A small class-conditioned image flow-matching model, trained from scratch.
Data: trained on Sentinel-2 satellite tiles (TerraMesh), 4.9 epochs.
Rows from block 3 of a small class-conditioned image flow-matching model, named by matrix and row number. Rows with one number within an expert belong to one neuron, the router's apart. Each number is 200 + 40 x the weight over its row's rms, rounded and kept within 0 to 999. All counts start at 0.
Before each expert's rows are labels from the 100 images, of 14976 (inputs lightly noised), where the router gives the expert most weight on average: "strongest on" is what is common among them. Only what is clearly more common there than usual is listed. The data: Sentinel-2 satellite tiles (TerraMesh). In brackets: how many of the 100, against the usual share in percent.
# router: router (model.blocks.3.mlp.router.weight, 16x192, trained with AdamW), inputs 0-191
# gate: expert gate (model.blocks.3.mlp.gate, 16x96x192), inputs 0-191
# up: expert up (model.blocks.3.mlp.up, 16x96x192), inputs 0-191
# down: expert down (model.blocks.3.mlp.down, 16x192x96, transposed), outputs 0-191

# expert 15
strongest on: main land cover: crops (51 vs 20.2)
router.15,160,232,166,225,167,175,190,240,190,146,228,210,148,224,201,203,227,178,200,277,217,229,259,217,149,146,236,197,204,256,222,210,116,202,240,227,216,263,156,170,208,170,203,209,166,210,181,255,173,228,205,209,180,213,150,159,217,164,190,151,213,199,229,173,192,187,217,242,226,221,217,172,230,171,226,134,211,171,263,186,193,226,239,268,174,256,155,196,195,177,300,191,259,187,191,158,191,189,228,231,85,125,218,238,146,249,142,250,170,206,104,217,194,166,139,260,184,221,179,240,233,231,98,243,195,190,291,209,238,291,202,244,218,180,208,211,205,138,196,222,288,229,172,230,200,154,235,170,190,218,260,287,248,206,215,150,193,209,160,218,265,145,247,123,149,189,206,224,193,141,223,209,229,233,169,235,192,141,151,202,225,231,169,347,198,232,170,177,207,222,173,170
gate.2,178,189,117,111,273,212,222,236,135,191,183,195,191,150,142,196,167,225,185,239,202,209,190,249,210,194,148,243,149,186,144,234,175,226,183,207,191,232,168,239,180,184,186,215,176,206,168,143,144,270,200,263,230,210,227,159,188,169,242,227,207,118,190,206,175,201,147,265,236,170,66,240,146,206,183,180,167,176,239,201,223,168,185,229,79,181,213,137,168,164,215,255,236,258,214,157,227,203,160,201,203,217,173,232,238,178,134,200,194,213,231,146,197,250,135,259,175,177,175,167,202,195,124,259,206,162,163,209,164,208,246,195,237,230,243,183,219,183,199,215,290,283,183,186,208,224,108,217,224,146,237,203,85,230,160,157,275,205,224,168,167,197,183,143,196,176,163,173,260,185,126,198,255,154,177,161,177,200,245,244,254,213,174,134,160,263,238,183,194,169,210,193
up.2,188,236,147,127,298,234,196,248,110,193,219,203,176,163,178,205,201,216,245,235,140,166,177,310,209,177,113,236,170,184,155,205,186,204,194,197,168,218,208,219,190,151,179,243,176,211,164,137,148,261,204,266,227,202,265,173,214,139,227,173,223,93,170,204,185,213,164,244,227,163,81,223,143,245,239,151,183,148,250,204,207,183,199,211,122,241,231,174,237,177,168,252,296,289,191,157,211,220,177,193,186,212,188,253,256,183,129,198,190,206,201,143,193,251,149,235,233,186,163,202,213,199,109,253,172,160,172,226,145,173,248,233,254,234,233,206,207,186,172,215,236,253,217,180,167,206,144,217,226,162,218,227,122,273,181,179,225,204,211,179,176,223,138,196,237,182,189,181,243,214,147,201,225,135,162,164,172,190,212,225,244,224,167,117,160,239,249,145,191,248,218,186
down.2,168,148,164,240,177,215,234,210,185,170,190,189,132,208,232,240,223,203,175,168,225,173,216,209,119,163,199,237,224,258,182,183,250,189,222,233,212,216,159,170,176,211,306,192,181,318,299,193,253,214,204,239,175,154,173,191,191,157,172,240,111,230,262,144,197,232,208,198,257,204,212,214,214,271,147,134,143,202,175,214,251,200,222,255,251,195,219,284,216,151,182,216,239,173,180,190,161,167,128,205,164,226,274,211,192,145,227,181,181,209,180,166,231,126,77,247,202,192,113,169,190,202,214,204,190,178,243,172,224,208,197,172,222,132,148,170,183,288,221,168,222,223,187,154,179,198,211,190,203,216,168,178,190,179,165,222,180,223,165,325,242,224,198,145,179,215,204,283,162,216,213,186,214,154,222,177,197,216,256,259,184,117,139,246,170,242,285,256,239,213,170,208

# expert 1
strongest on: clouds (38 vs 15.5); main land cover: clouds (29 vs 2.5)
router.1,161,196,142,177,184,174,197,280,170,159,204,186,194,246,223,181,213,262,176,139,199,281,196,257,175,245,135,188,215,268,203,126,103,201,254,204,197,261,85,165,213,195,227,117,187,162,163,243,90,200,218,170,160,199,178,156,194,151,265,221,201,256,134,137,173,182,207,145,229,180,210,222,237,216,155,236,217,146,204,193,229,201,220,193,131,218,163,295,120,217,276,221,119,189,230,143,193,137,246,243,205,222,221,233,211,279,180,191,199,237,133,215,228,165,116,250,195,255,193,257,181,148,244,211,215,188,218,218,220,210,177,213,168,164,192,184,236,175,196,232,244,194,196,179,217,228,202,154,196,195,235,224,233,108,243,87,208,210,184,213,175,196,234,150,206,195,201,223,162,154,177,181,249,137,171,251,193,257,163,209,166,200,174,209,202,202,194,158,215,263,165,212
gate.2,230,150,190,262,188,212,261,172,228,206,159,196,211,177,180,196,253,207,210,219,200,91,97,183,183,191,323,195,174,217,126,198,216,240,179,0,164,232,226,206,162,270,163,249,206,207,206,213,193,275,180,170,170,215,244,172,228,147,177,224,167,287,124,255,207,207,195,173,192,194,257,153,186,198,132,266,257,260,203,200,193,229,215,213,198,175,275,238,235,227,119,195,130,140,167,186,195,222,257,258,266,157,149,239,198,174,205,180,203,196,267,180,192,239,244,170,249,175,197,203,194,148,139,194,234,222,122,171,179,195,213,186,205,223,207,206,156,186,211,198,259,199,192,179,220,165,165,202,165,165,266,229,169,234,198,224,256,211,212,168,195,158,260,199,198,169,209,193,241,268,182,210,228,180,237,183,193,178,191,224,220,194,213,95,188,247,205,215,212,198,201,213
up.2,250,202,170,205,230,196,169,281,204,204,121,156,158,156,208,129,197,208,165,164,198,254,251,164,190,214,43,201,213,185,240,143,346,273,223,73,114,191,205,217,172,146,212,187,242,219,187,195,179,191,223,230,189,204,215,223,175,151,187,237,167,209,227,162,189,177,189,251,207,208,182,291,235,166,237,204,181,166,175,186,211,214,185,203,215,237,207,185,247,230,96,139,138,181,140,165,209,177,238,220,242,265,205,236,190,231,217,221,228,215,147,211,198,205,159,221,206,209,188,213,176,154,201,189,185,203,186,190,237,269,194,218,214,179,181,189,76,210,218,212,232,250,207,197,193,43,196,187,186,211,164,199,245,200,197,257,185,295,184,232,194,254,194,140,185,257,192,213,218,198,192,201,154,271,254,208,214,180,196,266,216,203,189,139,184,210,225,199,219,195,190,174
down.2,266,157,203,182,236,183,296,115,225,207,200,48,187,201,183,165,226,197,192,200,170,279,263,179,217,210,325,141,167,238,208,196,231,137,226,201,198,198,226,229,215,154,194,174,218,174,195,194,187,173,190,85,197,197,304,186,201,234,150,203,197,148,221,202,211,223,190,218,201,186,213,222,200,293,258,238,170,229,236,203,208,203,193,192,168,250,236,161,218,264,149,229,234,217,165,229,208,186,258,162,216,106,200,261,98,154,185,174,223,207,347,214,193,209,199,253,196,210,202,155,160,242,235,210,264,188,245,245,236,221,220,277,209,185,180,204,163,171,193,199,200,250,205,169,168,200,191,226,181,192,284,249,207,175,205,213,222,198,194,187,178,190,221,161,268,175,257,132,179,215,218,186,198,295,268,180,206,211,230,249,201,209,218,118,201,204,175,238,184,196,196,188

# expert 12
strongest on: main land cover: crops (50 vs 20.2)
router.12,116,170,176,237,152,171,211,265,161,166,223,173,173,235,256,260,127,210,151,307,204,227,228,296,180,279,219,181,234,212,229,172,104,226,222,221,173,193,161,172,212,181,190,148,216,225,198,247,167,250,218,197,175,228,197,186,253,116,304,165,238,235,158,170,214,173,214,205,223,242,251,155,233,189,241,221,260,292,250,146,206,206,244,246,181,230,185,218,210,206,220,157,179,186,221,147,188,188,196,174,70,230,228,204,202,195,171,208,157,227,83,222,269,166,166,258,204,212,183,210,228,244,162,226,267,177,271,174,199,170,193,138,213,158,227,189,271,144,195,224,302,217,200,196,228,201,212,204,177,217,190,246,146,201,216,188,150,232,161,181,243,117,166,181,232,193,246,242,212,205,219,200,219,152,162,211,205,154,213,218,188,228,185,288,218,227,231,163,212,206,138,189
gate.5,267,184,223,190,127,260,226,239,169,184,191,145,383,189,157,222,235,236,266,231,170,271,266,276,222,226,278,179,234,243,206,172,121,269,243,170,183,200,185,184,159,208,180,217,177,175,228,194,179,142,199,250,212,189,116,194,98,97,246,185,277,282,190,205,209,202,210,204,215,145,187,276,226,222,224,247,187,208,208,217,192,189,211,168,195,227,193,174,302,238,221,202,146,231,235,184,211,190,258,261,160,168,169,178,222,196,196,193,157,169,310,190,179,218,191,203,161,181,211,269,226,118,127,230,199,225,212,224,178,116,217,210,174,201,181,179,194,207,180,182,186,215,199,168,215,238,198,215,230,232,97,172,245,172,199,162,204,191,223,208,220,162,196,209,181,103,189,198,227,236,176,208,235,147,236,212,194,241,244,190,206,198,229,146,189,205,217,209,211,165,234,205
up.5,212,169,232,236,145,277,249,225,181,180,181,165,347,184,146,214,267,218,306,217,185,279,224,249,226,252,248,165,231,241,211,232,145,278,261,140,192,293,228,172,196,176,177,225,175,187,224,202,195,112,202,239,182,208,155,174,105,115,257,153,226,246,229,172,205,174,212,245,223,194,211,268,256,124,203,240,189,189,224,191,186,214,219,187,142,190,93,158,256,206,189,215,108,254,210,195,213,201,205,232,128,164,163,189,227,200,195,257,203,179,193,168,235,232,198,152,159,182,200,206,258,133,168,233,174,233,229,207,228,186,223,239,223,205,161,189,119,184,181,176,174,200,202,155,197,200,151,211,218,250,122,206,240,226,182,142,240,190,221,167,194,143,173,173,275,135,215,149,206,218,174,204,246,198,197,214,198,169,281,152,201,227,222,189,171,224,224,183,222,209,237,227
down.5,242,131,198,140,207,190,265,288,134,196,176,129,250,229,200,195,227,185,178,251,216,155,293,202,194,235,282,191,173,154,250,273,215,160,254,187,194,154,236,246,234,217,176,217,201,173,194,197,196,287,197,201,206,226,256,187,189,216,186,183,259,147,186,195,150,266,216,212,203,138,176,262,187,256,265,206,259,250,130,185,197,229,188,215,202,155,212,174,199,167,206,196,114,124,254,216,210,177,276,226,232,127,190,178,186,181,213,148,133,189,221,215,224,144,199,188,226,203,189,231,220,195,271,179,132,197,146,173,239,148,202,168,197,218,213,202,243,183,227,185,137,121,205,180,193,188,203,213,183,191,249,214,207,251,199,206,126,218,192,250,117,261,227,261,184,100,207,169,220,203,172,193,189,181,200,259,196,177,245,191,239,193,233,309,178,160,318,167,197,126,177,232

# expert 7
strongest on: snow or ice (97 vs 20.6); main land cover: snow or ice (96 vs 14.6)
router.7,70,171,156,228,218,168,248,254,191,125,266,242,244,231,223,136,170,198,188,200,185,217,228,164,165,261,123,197,150,266,204,92,179,195,252,199,232,128,107,166,212,193,243,154,210,171,181,276,144,191,220,155,165,167,211,191,250,224,239,213,171,223,175,196,186,200,168,247,231,172,226,189,198,238,165,208,235,126,185,197,218,220,245,230,132,259,130,259,202,140,255,219,139,200,224,172,194,117,299,238,284,165,209,240,219,276,164,227,195,193,191,216,190,193,157,253,170,266,201,171,171,178,150,207,157,214,210,200,241,245,233,181,198,144,202,189,229,163,224,198,180,234,189,213,237,288,247,151,180,217,261,234,265,119,265,216,194,142,154,219,186,186,229,223,204,220,276,185,166,185,183,179,167,166,207,256,179,227,241,181,205,204,179,173,211,211,178,186,215,251,141,194
gate.5,171,138,194,167,242,190,222,173,185,220,222,142,205,229,202,196,235,203,185,260,144,202,224,172,214,140,288,189,232,263,106,220,204,210,172,90,254,347,197,199,208,159,180,227,216,258,218,210,191,216,199,159,201,159,108,142,163,392,176,163,194,229,183,211,206,196,183,212,199,276,204,271,172,252,146,254,143,167,203,211,207,205,203,187,216,187,161,205,198,244,167,248,241,190,210,223,177,185,219,229,243,204,191,211,182,197,218,132,226,188,243,197,153,187,221,198,191,182,200,216,126,166,102,178,215,208,148,192,117,238,197,216,203,186,172,189,137,229,214,185,173,197,187,198,212,162,209,188,213,221,209,194,162,143,210,240,221,278,210,252,184,174,69,201,124,176,103,105,203,166,182,176,208,238,188,199,220,192,164,224,204,180,207,193,204,235,213,184,188,206,196,197
up.5,211,188,203,211,230,185,203,170,211,214,246,179,210,220,235,216,218,202,102,214,153,188,251,164,194,176,239,199,240,229,193,203,203,198,168,130,231,322,206,183,224,152,185,227,233,217,215,214,187,230,211,166,185,169,135,191,179,361,224,154,177,221,227,192,189,208,178,183,212,229,185,252,190,258,157,270,110,183,178,193,213,203,194,201,239,168,163,203,254,229,187,259,228,211,178,216,173,179,201,198,216,222,188,171,210,183,216,188,206,195,263,189,147,185,214,186,195,199,197,254,174,171,109,191,221,203,89,188,139,187,193,246,214,187,140,200,117,208,218,186,162,173,189,158,255,202,210,200,207,234,218,183,135,170,214,222,259,344,212,270,125,181,40,233,134,195,102,173,198,144,197,168,231,268,142,207,217,197,154,262,190,172,214,275,204,231,211,177,185,220,183,192
down.5,129,273,238,209,238,197,173,207,201,213,182,133,238,237,240,202,210,181,174,210,224,269,259,221,205,144,266,173,210,211,236,151,175,229,243,181,248,174,252,196,209,211,194,220,170,189,181,177,215,329,212,171,173,207,186,188,184,247,230,203,219,323,111,198,200,185,186,278,190,160,187,185,122,201,251,336,233,242,194,175,182,209,196,189,149,211,195,202,185,133,190,187,210,227,218,190,197,190,264,150,156,75,215,212,233,234,191,158,168,204,244,167,202,166,214,177,215,207,210,185,212,211,389,277,231,198,207,161,219,126,203,156,183,212,182,185,194,205,184,215,196,193,191,161,245,217,195,215,200,207,174,229,230,250,227,191,216,198,209,243,266,147,206,282,160,232,134,178,145,189,213,177,154,249,231,172,192,199,218,84,195,198,160,164,195,157,191,176,207,181,204,249

# expert 0
strongest on: main land cover: rangeland (49 vs 20.4)
router.0,169,164,137,261,91,182,236,207,116,162,205,182,186,221,242,171,203,168,276,247,170,246,212,149,169,290,164,216,149,263,246,157,234,141,153,165,180,192,146,184,169,120,226,207,199,208,192,274,168,226,224,183,185,214,221,173,219,278,158,273,172,199,180,180,187,189,181,239,257,218,213,213,202,178,219,172,240,249,182,174,191,219,249,245,184,267,94,247,216,85,210,236,224,179,197,200,221,134,284,195,218,137,222,289,231,235,135,217,163,165,252,227,225,178,140,221,241,240,187,217,210,224,110,229,220,185,198,164,201,220,235,176,168,151,226,189,221,166,203,181,209,185,168,241,208,264,184,158,193,250,197,270,228,177,184,228,106,220,183,210,228,279,200,203,183,250,197,172,190,259,206,190,210,258,145,233,184,225,250,193,204,236,144,178,206,144,228,164,179,179,143,128
gate.0,207,211,200,194,173,184,214,254,173,192,174,202,122,221,191,199,216,192,207,161,179,310,283,174,193,186,203,203,229,101,208,178,223,157,193,206,115,57,196,192,247,209,214,131,225,208,196,196,195,197,222,242,208,197,72,199,186,132,233,211,138,211,216,168,195,210,185,198,201,213,190,210,192,249,225,258,240,260,208,217,205,206,187,205,209,258,221,226,178,51,229,211,241,215,157,230,192,203,238,176,257,235,201,283,180,195,205,147,222,184,137,217,202,187,220,199,227,215,192,253,197,227,170,190,230,186,198,149,223,275,232,239,219,182,157,225,190,205,209,201,188,151,212,235,204,147,233,177,192,201,182,215,204,198,205,215,170,274,199,171,214,292,200,265,360,196,190,153,228,200,202,214,209,151,210,196,195,226,260,244,200,217,185,12,197,177,208,193,208,206,199,186
up.0,210,189,199,170,230,223,177,168,252,210,168,103,220,195,193,205,164,218,184,189,195,101,131,178,208,199,236,211,144,273,249,208,183,219,216,238,238,288,218,202,193,216,186,239,176,207,211,217,186,140,187,151,189,226,365,201,179,327,191,193,180,175,176,173,201,178,221,200,177,225,219,198,202,149,186,131,210,97,220,186,202,195,214,180,144,203,218,189,200,268,195,146,186,163,217,201,206,203,185,223,146,168,197,117,225,214,198,254,194,207,281,191,196,217,208,194,107,184,227,215,209,157,199,207,185,207,208,251,187,131,188,187,219,226,196,190,259,198,178,196,199,229,209,169,153,230,203,213,200,183,264,188,217,169,198,179,221,139,206,107,225,97,236,130,35,147,211,194,154,223,193,211,202,192,206,206,205,201,148,123,184,201,206,347,197,203,166,238,200,214,190,213
down.0,242,236,219,116,119,208,135,195,223,226,254,218,163,169,179,161,145,210,227,160,234,197,129,206,189,162,152,195,196,224,164,171,184,223,236,191,186,244,143,171,204,192,209,220,170,183,217,214,212,365,208,364,213,188,187,210,191,189,206,199,201,150,241,158,191,306,197,187,217,195,206,119,164,270,169,108,153,126,210,206,205,198,200,223,201,193,214,251,224,229,188,224,218,284,217,164,205,205,249,235,216,210,199,193,207,177,207,120,193,189,218,217,172,205,231,216,244,206,184,235,122,201,198,238,193,208,210,216,149,224,225,186,199,192,192,193,303,204,204,207,185,215,206,215,173,199,190,197,176,188,108,151,281,171,220,173,117,175,180,196,216,173,192,321,198,106,200,73,242,223,199,203,192,140,176,229,201,202,270,222,183,221,206,159,181,158,161,181,206,219,210,187

# expert 6
strongest on: main land cover: crops (48 vs 20.2)
router.6,170,199,168,294,162,183,230,222,198,200,212,215,195,183,248,231,264,138,255,262,193,158,226,121,190,136,189,194,211,217,232,190,216,217,224,177,153,197,220,197,175,105,232,252,227,204,197,272,197,276,197,159,206,199,163,223,235,296,121,209,197,241,217,238,193,204,199,287,223,218,220,196,191,171,203,178,205,294,188,160,160,232,233,245,158,248,142,172,219,133,276,197,297,181,181,235,206,160,273,239,229,175,208,197,142,177,166,249,191,163,281,231,216,196,139,232,248,245,185,166,217,244,147,232,262,204,117,187,259,126,250,147,163,136,231,254,253,146,230,201,191,185,174,235,200,230,172,187,177,248,183,253,112,230,187,284,197,217,136,200,205,281,165,148,242,206,212,190,213,200,264,202,210,207,182,238,186,126,165,201,239,238,176,206,201,176,223,201,198,196,131,207
gate.0,193,220,208,204,189,194,161,236,232,242,245,147,239,203,242,246,194,173,190,218,251,217,223,292,198,221,182,251,174,165,225,201,190,159,208,204,179,231,199,107,328,234,213,237,129,180,158,206,165,172,185,243,186,215,203,251,193,144,178,300,206,198,212,198,203,236,162,192,176,172,115,261,201,229,202,188,164,284,156,149,197,216,196,202,98,231,231,211,292,201,169,139,273,259,201,204,201,223,215,225,175,180,180,230,213,206,153,214,146,274,225,162,185,199,175,137,173,190,208,192,170,234,183,218,265,204,230,138,244,124,225,251,253,237,238,200,106,202,153,200,176,180,206,167,163,199,162,171,202,205,194,133,191,186,180,186,176,233,179,218,241,241,182,144,241,184,302,236,163,220,174,179,61,229,176,189,170,215,270,182,224,193,177,170,181,69,185,202,151,185,188,213
up.0,224,254,163,162,196,214,235,144,232,182,222,270,163,155,168,178,226,207,200,162,197,204,180,89,215,179,230,127,246,206,239,144,263,260,259,155,230,188,195,270,124,168,187,110,261,236,232,189,237,228,203,220,190,171,191,168,187,231,198,117,148,165,195,212,212,168,253,207,219,257,235,101,177,122,271,233,188,165,220,235,208,193,191,203,249,206,154,221,134,176,176,200,138,130,150,225,183,195,160,229,186,230,236,150,187,207,259,146,189,188,157,203,236,181,216,226,196,190,191,196,239,113,175,189,133,191,237,248,159,220,191,180,117,155,181,156,295,175,212,187,223,237,181,207,277,186,175,236,250,222,175,238,180,227,208,199,241,194,204,149,174,167,229,196,182,140,92,183,220,187,211,199,319,178,228,216,216,177,132,160,168,195,227,234,212,291,203,187,253,156,241,208
down.0,208,242,185,223,189,236,232,218,216,189,246,174,245,145,192,230,243,213,248,227,137,246,164,170,168,262,261,202,256,165,260,156,198,181,167,183,209,192,182,209,212,189,168,247,199,163,197,233,223,205,214,211,219,175,291,199,220,242,202,197,197,217,244,206,206,191,163,175,229,189,162,288,255,181,160,192,189,139,247,131,173,200,190,198,92,189,175,61,276,154,262,282,261,151,264,130,212,159,195,179,218,226,202,188,213,289,205,145,165,193,36,174,206,225,208,176,251,205,223,157,192,131,211,205,176,198,222,240,172,160,217,131,166,219,193,183,170,232,183,208,194,152,248,241,210,203,177,151,106,152,217,202,147,242,212,218,233,228,197,220,191,184,181,249,124,218,115,168,269,164,136,261,153,250,161,213,221,202,177,197,193,225,176,237,190,166,171,240,226,220,205,221

# expert 13
strongest on: snow or ice (89 vs 20.6); main land cover: snow or ice (88 vs 14.6)
router.13,135,170,184,238,182,157,251,206,163,127,208,203,145,233,211,205,229,234,180,196,183,265,170,280,189,224,110,215,162,213,167,191,78,267,236,228,178,211,98,157,170,154,236,121,215,142,176,257,187,247,202,152,177,191,190,192,252,141,213,196,240,223,169,176,208,216,224,219,232,215,187,173,201,146,190,189,224,211,162,216,238,197,220,188,144,262,250,233,144,271,193,201,170,162,226,182,166,119,224,225,224,172,217,220,220,253,187,252,232,220,115,227,193,160,109,285,154,251,196,230,132,167,218,235,168,196,233,183,244,189,245,149,184,146,213,167,296,151,198,220,231,179,193,193,216,233,207,177,186,212,211,183,265,133,249,97,225,250,131,191,213,184,236,140,196,185,288,143,200,272,216,179,187,203,239,242,167,236,255,184,219,216,193,220,198,189,174,161,218,243,142,171
gate.0,135,211,219,205,273,180,165,191,245,198,185,177,212,196,203,208,233,186,238,219,228,197,200,227,210,161,240,198,241,243,88,201,149,178,190,135,284,213,216,201,263,153,201,223,192,159,183,214,214,226,216,211,214,224,242,75,177,103,125,163,165,162,166,233,184,188,203,261,197,196,196,258,168,142,166,212,243,240,227,210,190,207,196,198,147,180,190,194,178,178,216,148,96,226,231,212,178,242,176,157,187,204,194,139,191,199,215,269,193,190,261,207,199,179,183,127,201,203,207,88,236,208,219,172,214,215,210,206,209,110,152,231,189,198,201,197,298,201,220,178,157,191,182,165,266,217,187,177,208,215,291,181,98,172,188,241,214,318,175,95,283,147,192,233,293,222,114,194,180,159,191,154,180,179,195,200,213,143,220,196,204,177,190,212,199,189,123,198,174,145,212,221
up.0,202,207,212,185,120,185,163,163,173,179,193,237,222,200,214,195,302,168,227,201,181,175,136,175,169,221,190,201,191,166,190,152,269,182,202,162,221,223,217,218,157,179,205,273,203,204,189,187,214,209,202,219,187,192,243,230,198,257,140,254,266,137,177,221,182,131,193,240,201,205,202,187,187,180,220,201,255,219,238,183,193,186,188,216,155,232,117,180,203,195,191,146,140,167,252,188,208,205,233,262,121,215,220,111,202,191,174,305,223,185,231,189,187,180,191,217,252,207,186,75,210,215,301,194,170,187,159,182,174,179,194,74,190,186,229,216,169,172,203,210,150,219,161,189,190,165,231,206,201,170,349,223,70,230,202,214,192,254,180,159,173,185,193,197,75,219,331,196,135,266,218,203,219,274,144,204,178,190,166,185,204,203,185,177,203,236,196,187,206,197,170,192
down.0,239,239,213,217,161,192,241,201,230,171,225,132,173,207,226,232,143,205,214,192,183,203,129,189,190,255,147,252,146,173,189,238,209,251,191,213,162,148,197,193,230,238,184,279,239,225,167,194,166,100,218,178,209,161,105,210,200,195,186,187,186,185,194,180,177,250,199,178,181,179,200,255,193,240,203,196,183,253,179,224,210,192,214,187,194,230,203,229,185,247,186,199,214,227,168,237,201,179,219,181,201,302,182,188,139,216,203,266,158,204,273,195,136,201,154,138,211,224,204,207,180,214,121,175,201,197,217,140,98,267,127,216,218,196,171,203,139,199,191,202,225,160,206,177,197,165,207,197,241,185,256,157,220,201,230,206,68,219,197,185,185,66,194,153,211,215,169,188,217,152,198,216,222,155,202,224,200,221,45,34,189,203,183,225,205,125,275,146,204,229,203,247

# expert 4
strongest on: main land cover: water (34 vs 11.2)
router.4,103,236,192,284,265,182,211,231,249,199,196,204,271,179,186,258,97,158,220,205,254,89,244,214,199,165,206,188,172,252,162,194,123,265,199,211,181,262,190,201,162,131,191,171,216,167,201,265,226,310,209,200,204,187,234,215,195,224,155,193,187,194,198,192,221,155,207,218,225,245,195,180,227,146,182,165,216,218,256,207,163,226,223,265,144,172,202,189,248,184,203,183,208,177,230,220,175,171,230,154,230,226,204,133,197,174,153,229,165,152,269,222,187,181,145,174,119,243,185,175,205,198,155,245,250,211,221,191,279,94,212,191,163,161,226,258,252,168,204,184,186,161,190,188,219,252,191,205,147,226,126,235,269,172,249,164,176,278,175,233,201,274,185,184,178,124,213,222,218,179,252,186,229,139,177,265,146,117,209,196,242,209,200,113,223,190,262,157,219,185,182,254
gate.7,177,180,218,207,247,225,213,196,232,213,196,156,294,218,140,220,261,199,236,188,181,126,198,269,203,218,220,212,162,257,343,221,199,196,204,282,163,109,230,278,258,179,210,211,162,211,195,211,194,213,184,208,246,222,128,152,244,229,175,237,166,156,161,205,186,165,213,192,216,99,205,176,173,188,195,132,151,212,183,161,196,213,230,201,228,234,164,209,211,265,170,262,155,238,264,244,216,243,174,232,184,197,192,230,209,222,173,148,181,194,274,179,263,205,201,216,181,210,212,183,292,211,136,208,188,204,262,210,170,163,208,210,150,218,199,201,237,208,192,206,226,149,174,131,131,237,174,180,225,203,248,251,109,241,189,203,238,164,200,219,159,186,273,271,32,219,156,194,189,109,189,212,127,205,183,196,215,181,206,159,188,227,152,128,187,173,180,190,181,183,215,221
up.7,239,224,166,194,152,185,157,188,208,200,206,79,140,182,272,207,175,193,150,181,214,321,168,140,208,213,197,194,264,143,150,217,253,240,196,198,248,253,184,168,160,178,189,184,248,208,214,208,192,188,186,214,165,205,210,259,174,196,209,224,267,267,205,198,212,231,198,201,163,247,219,275,217,192,186,256,254,267,258,234,192,203,173,189,159,163,213,195,198,196,221,168,218,165,146,143,185,194,233,156,272,220,205,135,196,191,231,215,228,203,171,225,156,193,195,169,203,181,214,162,133,190,232,175,226,201,94,153,219,181,194,160,234,187,166,218,144,208,202,195,227,277,216,300,239,158,215,206,186,199,117,156,275,178,201,227,162,257,194,225,228,306,160,204,381,198,212,199,121,254,225,200,245,198,231,210,196,220,276,290,222,182,231,189,209,204,240,232,206,207,181,209
down.7,291,181,203,168,214,182,306,233,226,151,199,188,164,218,279,227,222,214,184,209,213,268,92,217,182,244,232,167,292,207,133,252,234,150,216,270,320,242,215,177,196,173,238,135,202,139,213,224,181,273,186,145,229,215,250,262,215,275,199,217,159,189,265,199,216,207,197,194,206,194,207,170,161,182,222,218,201,136,223,187,178,189,181,199,201,142,160,166,213,299,335,230,207,164,211,222,195,225,163,140,196,97,198,141,192,181,187,252,266,212,217,208,190,236,209,285,203,207,210,168,257,214,230,232,155,211,208,202,245,214,187,170,219,190,179,186,205,200,196,190,180,228,201,187,189,267,211,198,174,175,225,268,246,219,215,237,287,192,210,186,224,280,188,206,166,346,198,167,237,168,190,201,168,227,143,184,204,203,191,208,212,212,219,216,188,152,149,217,192,172,211,152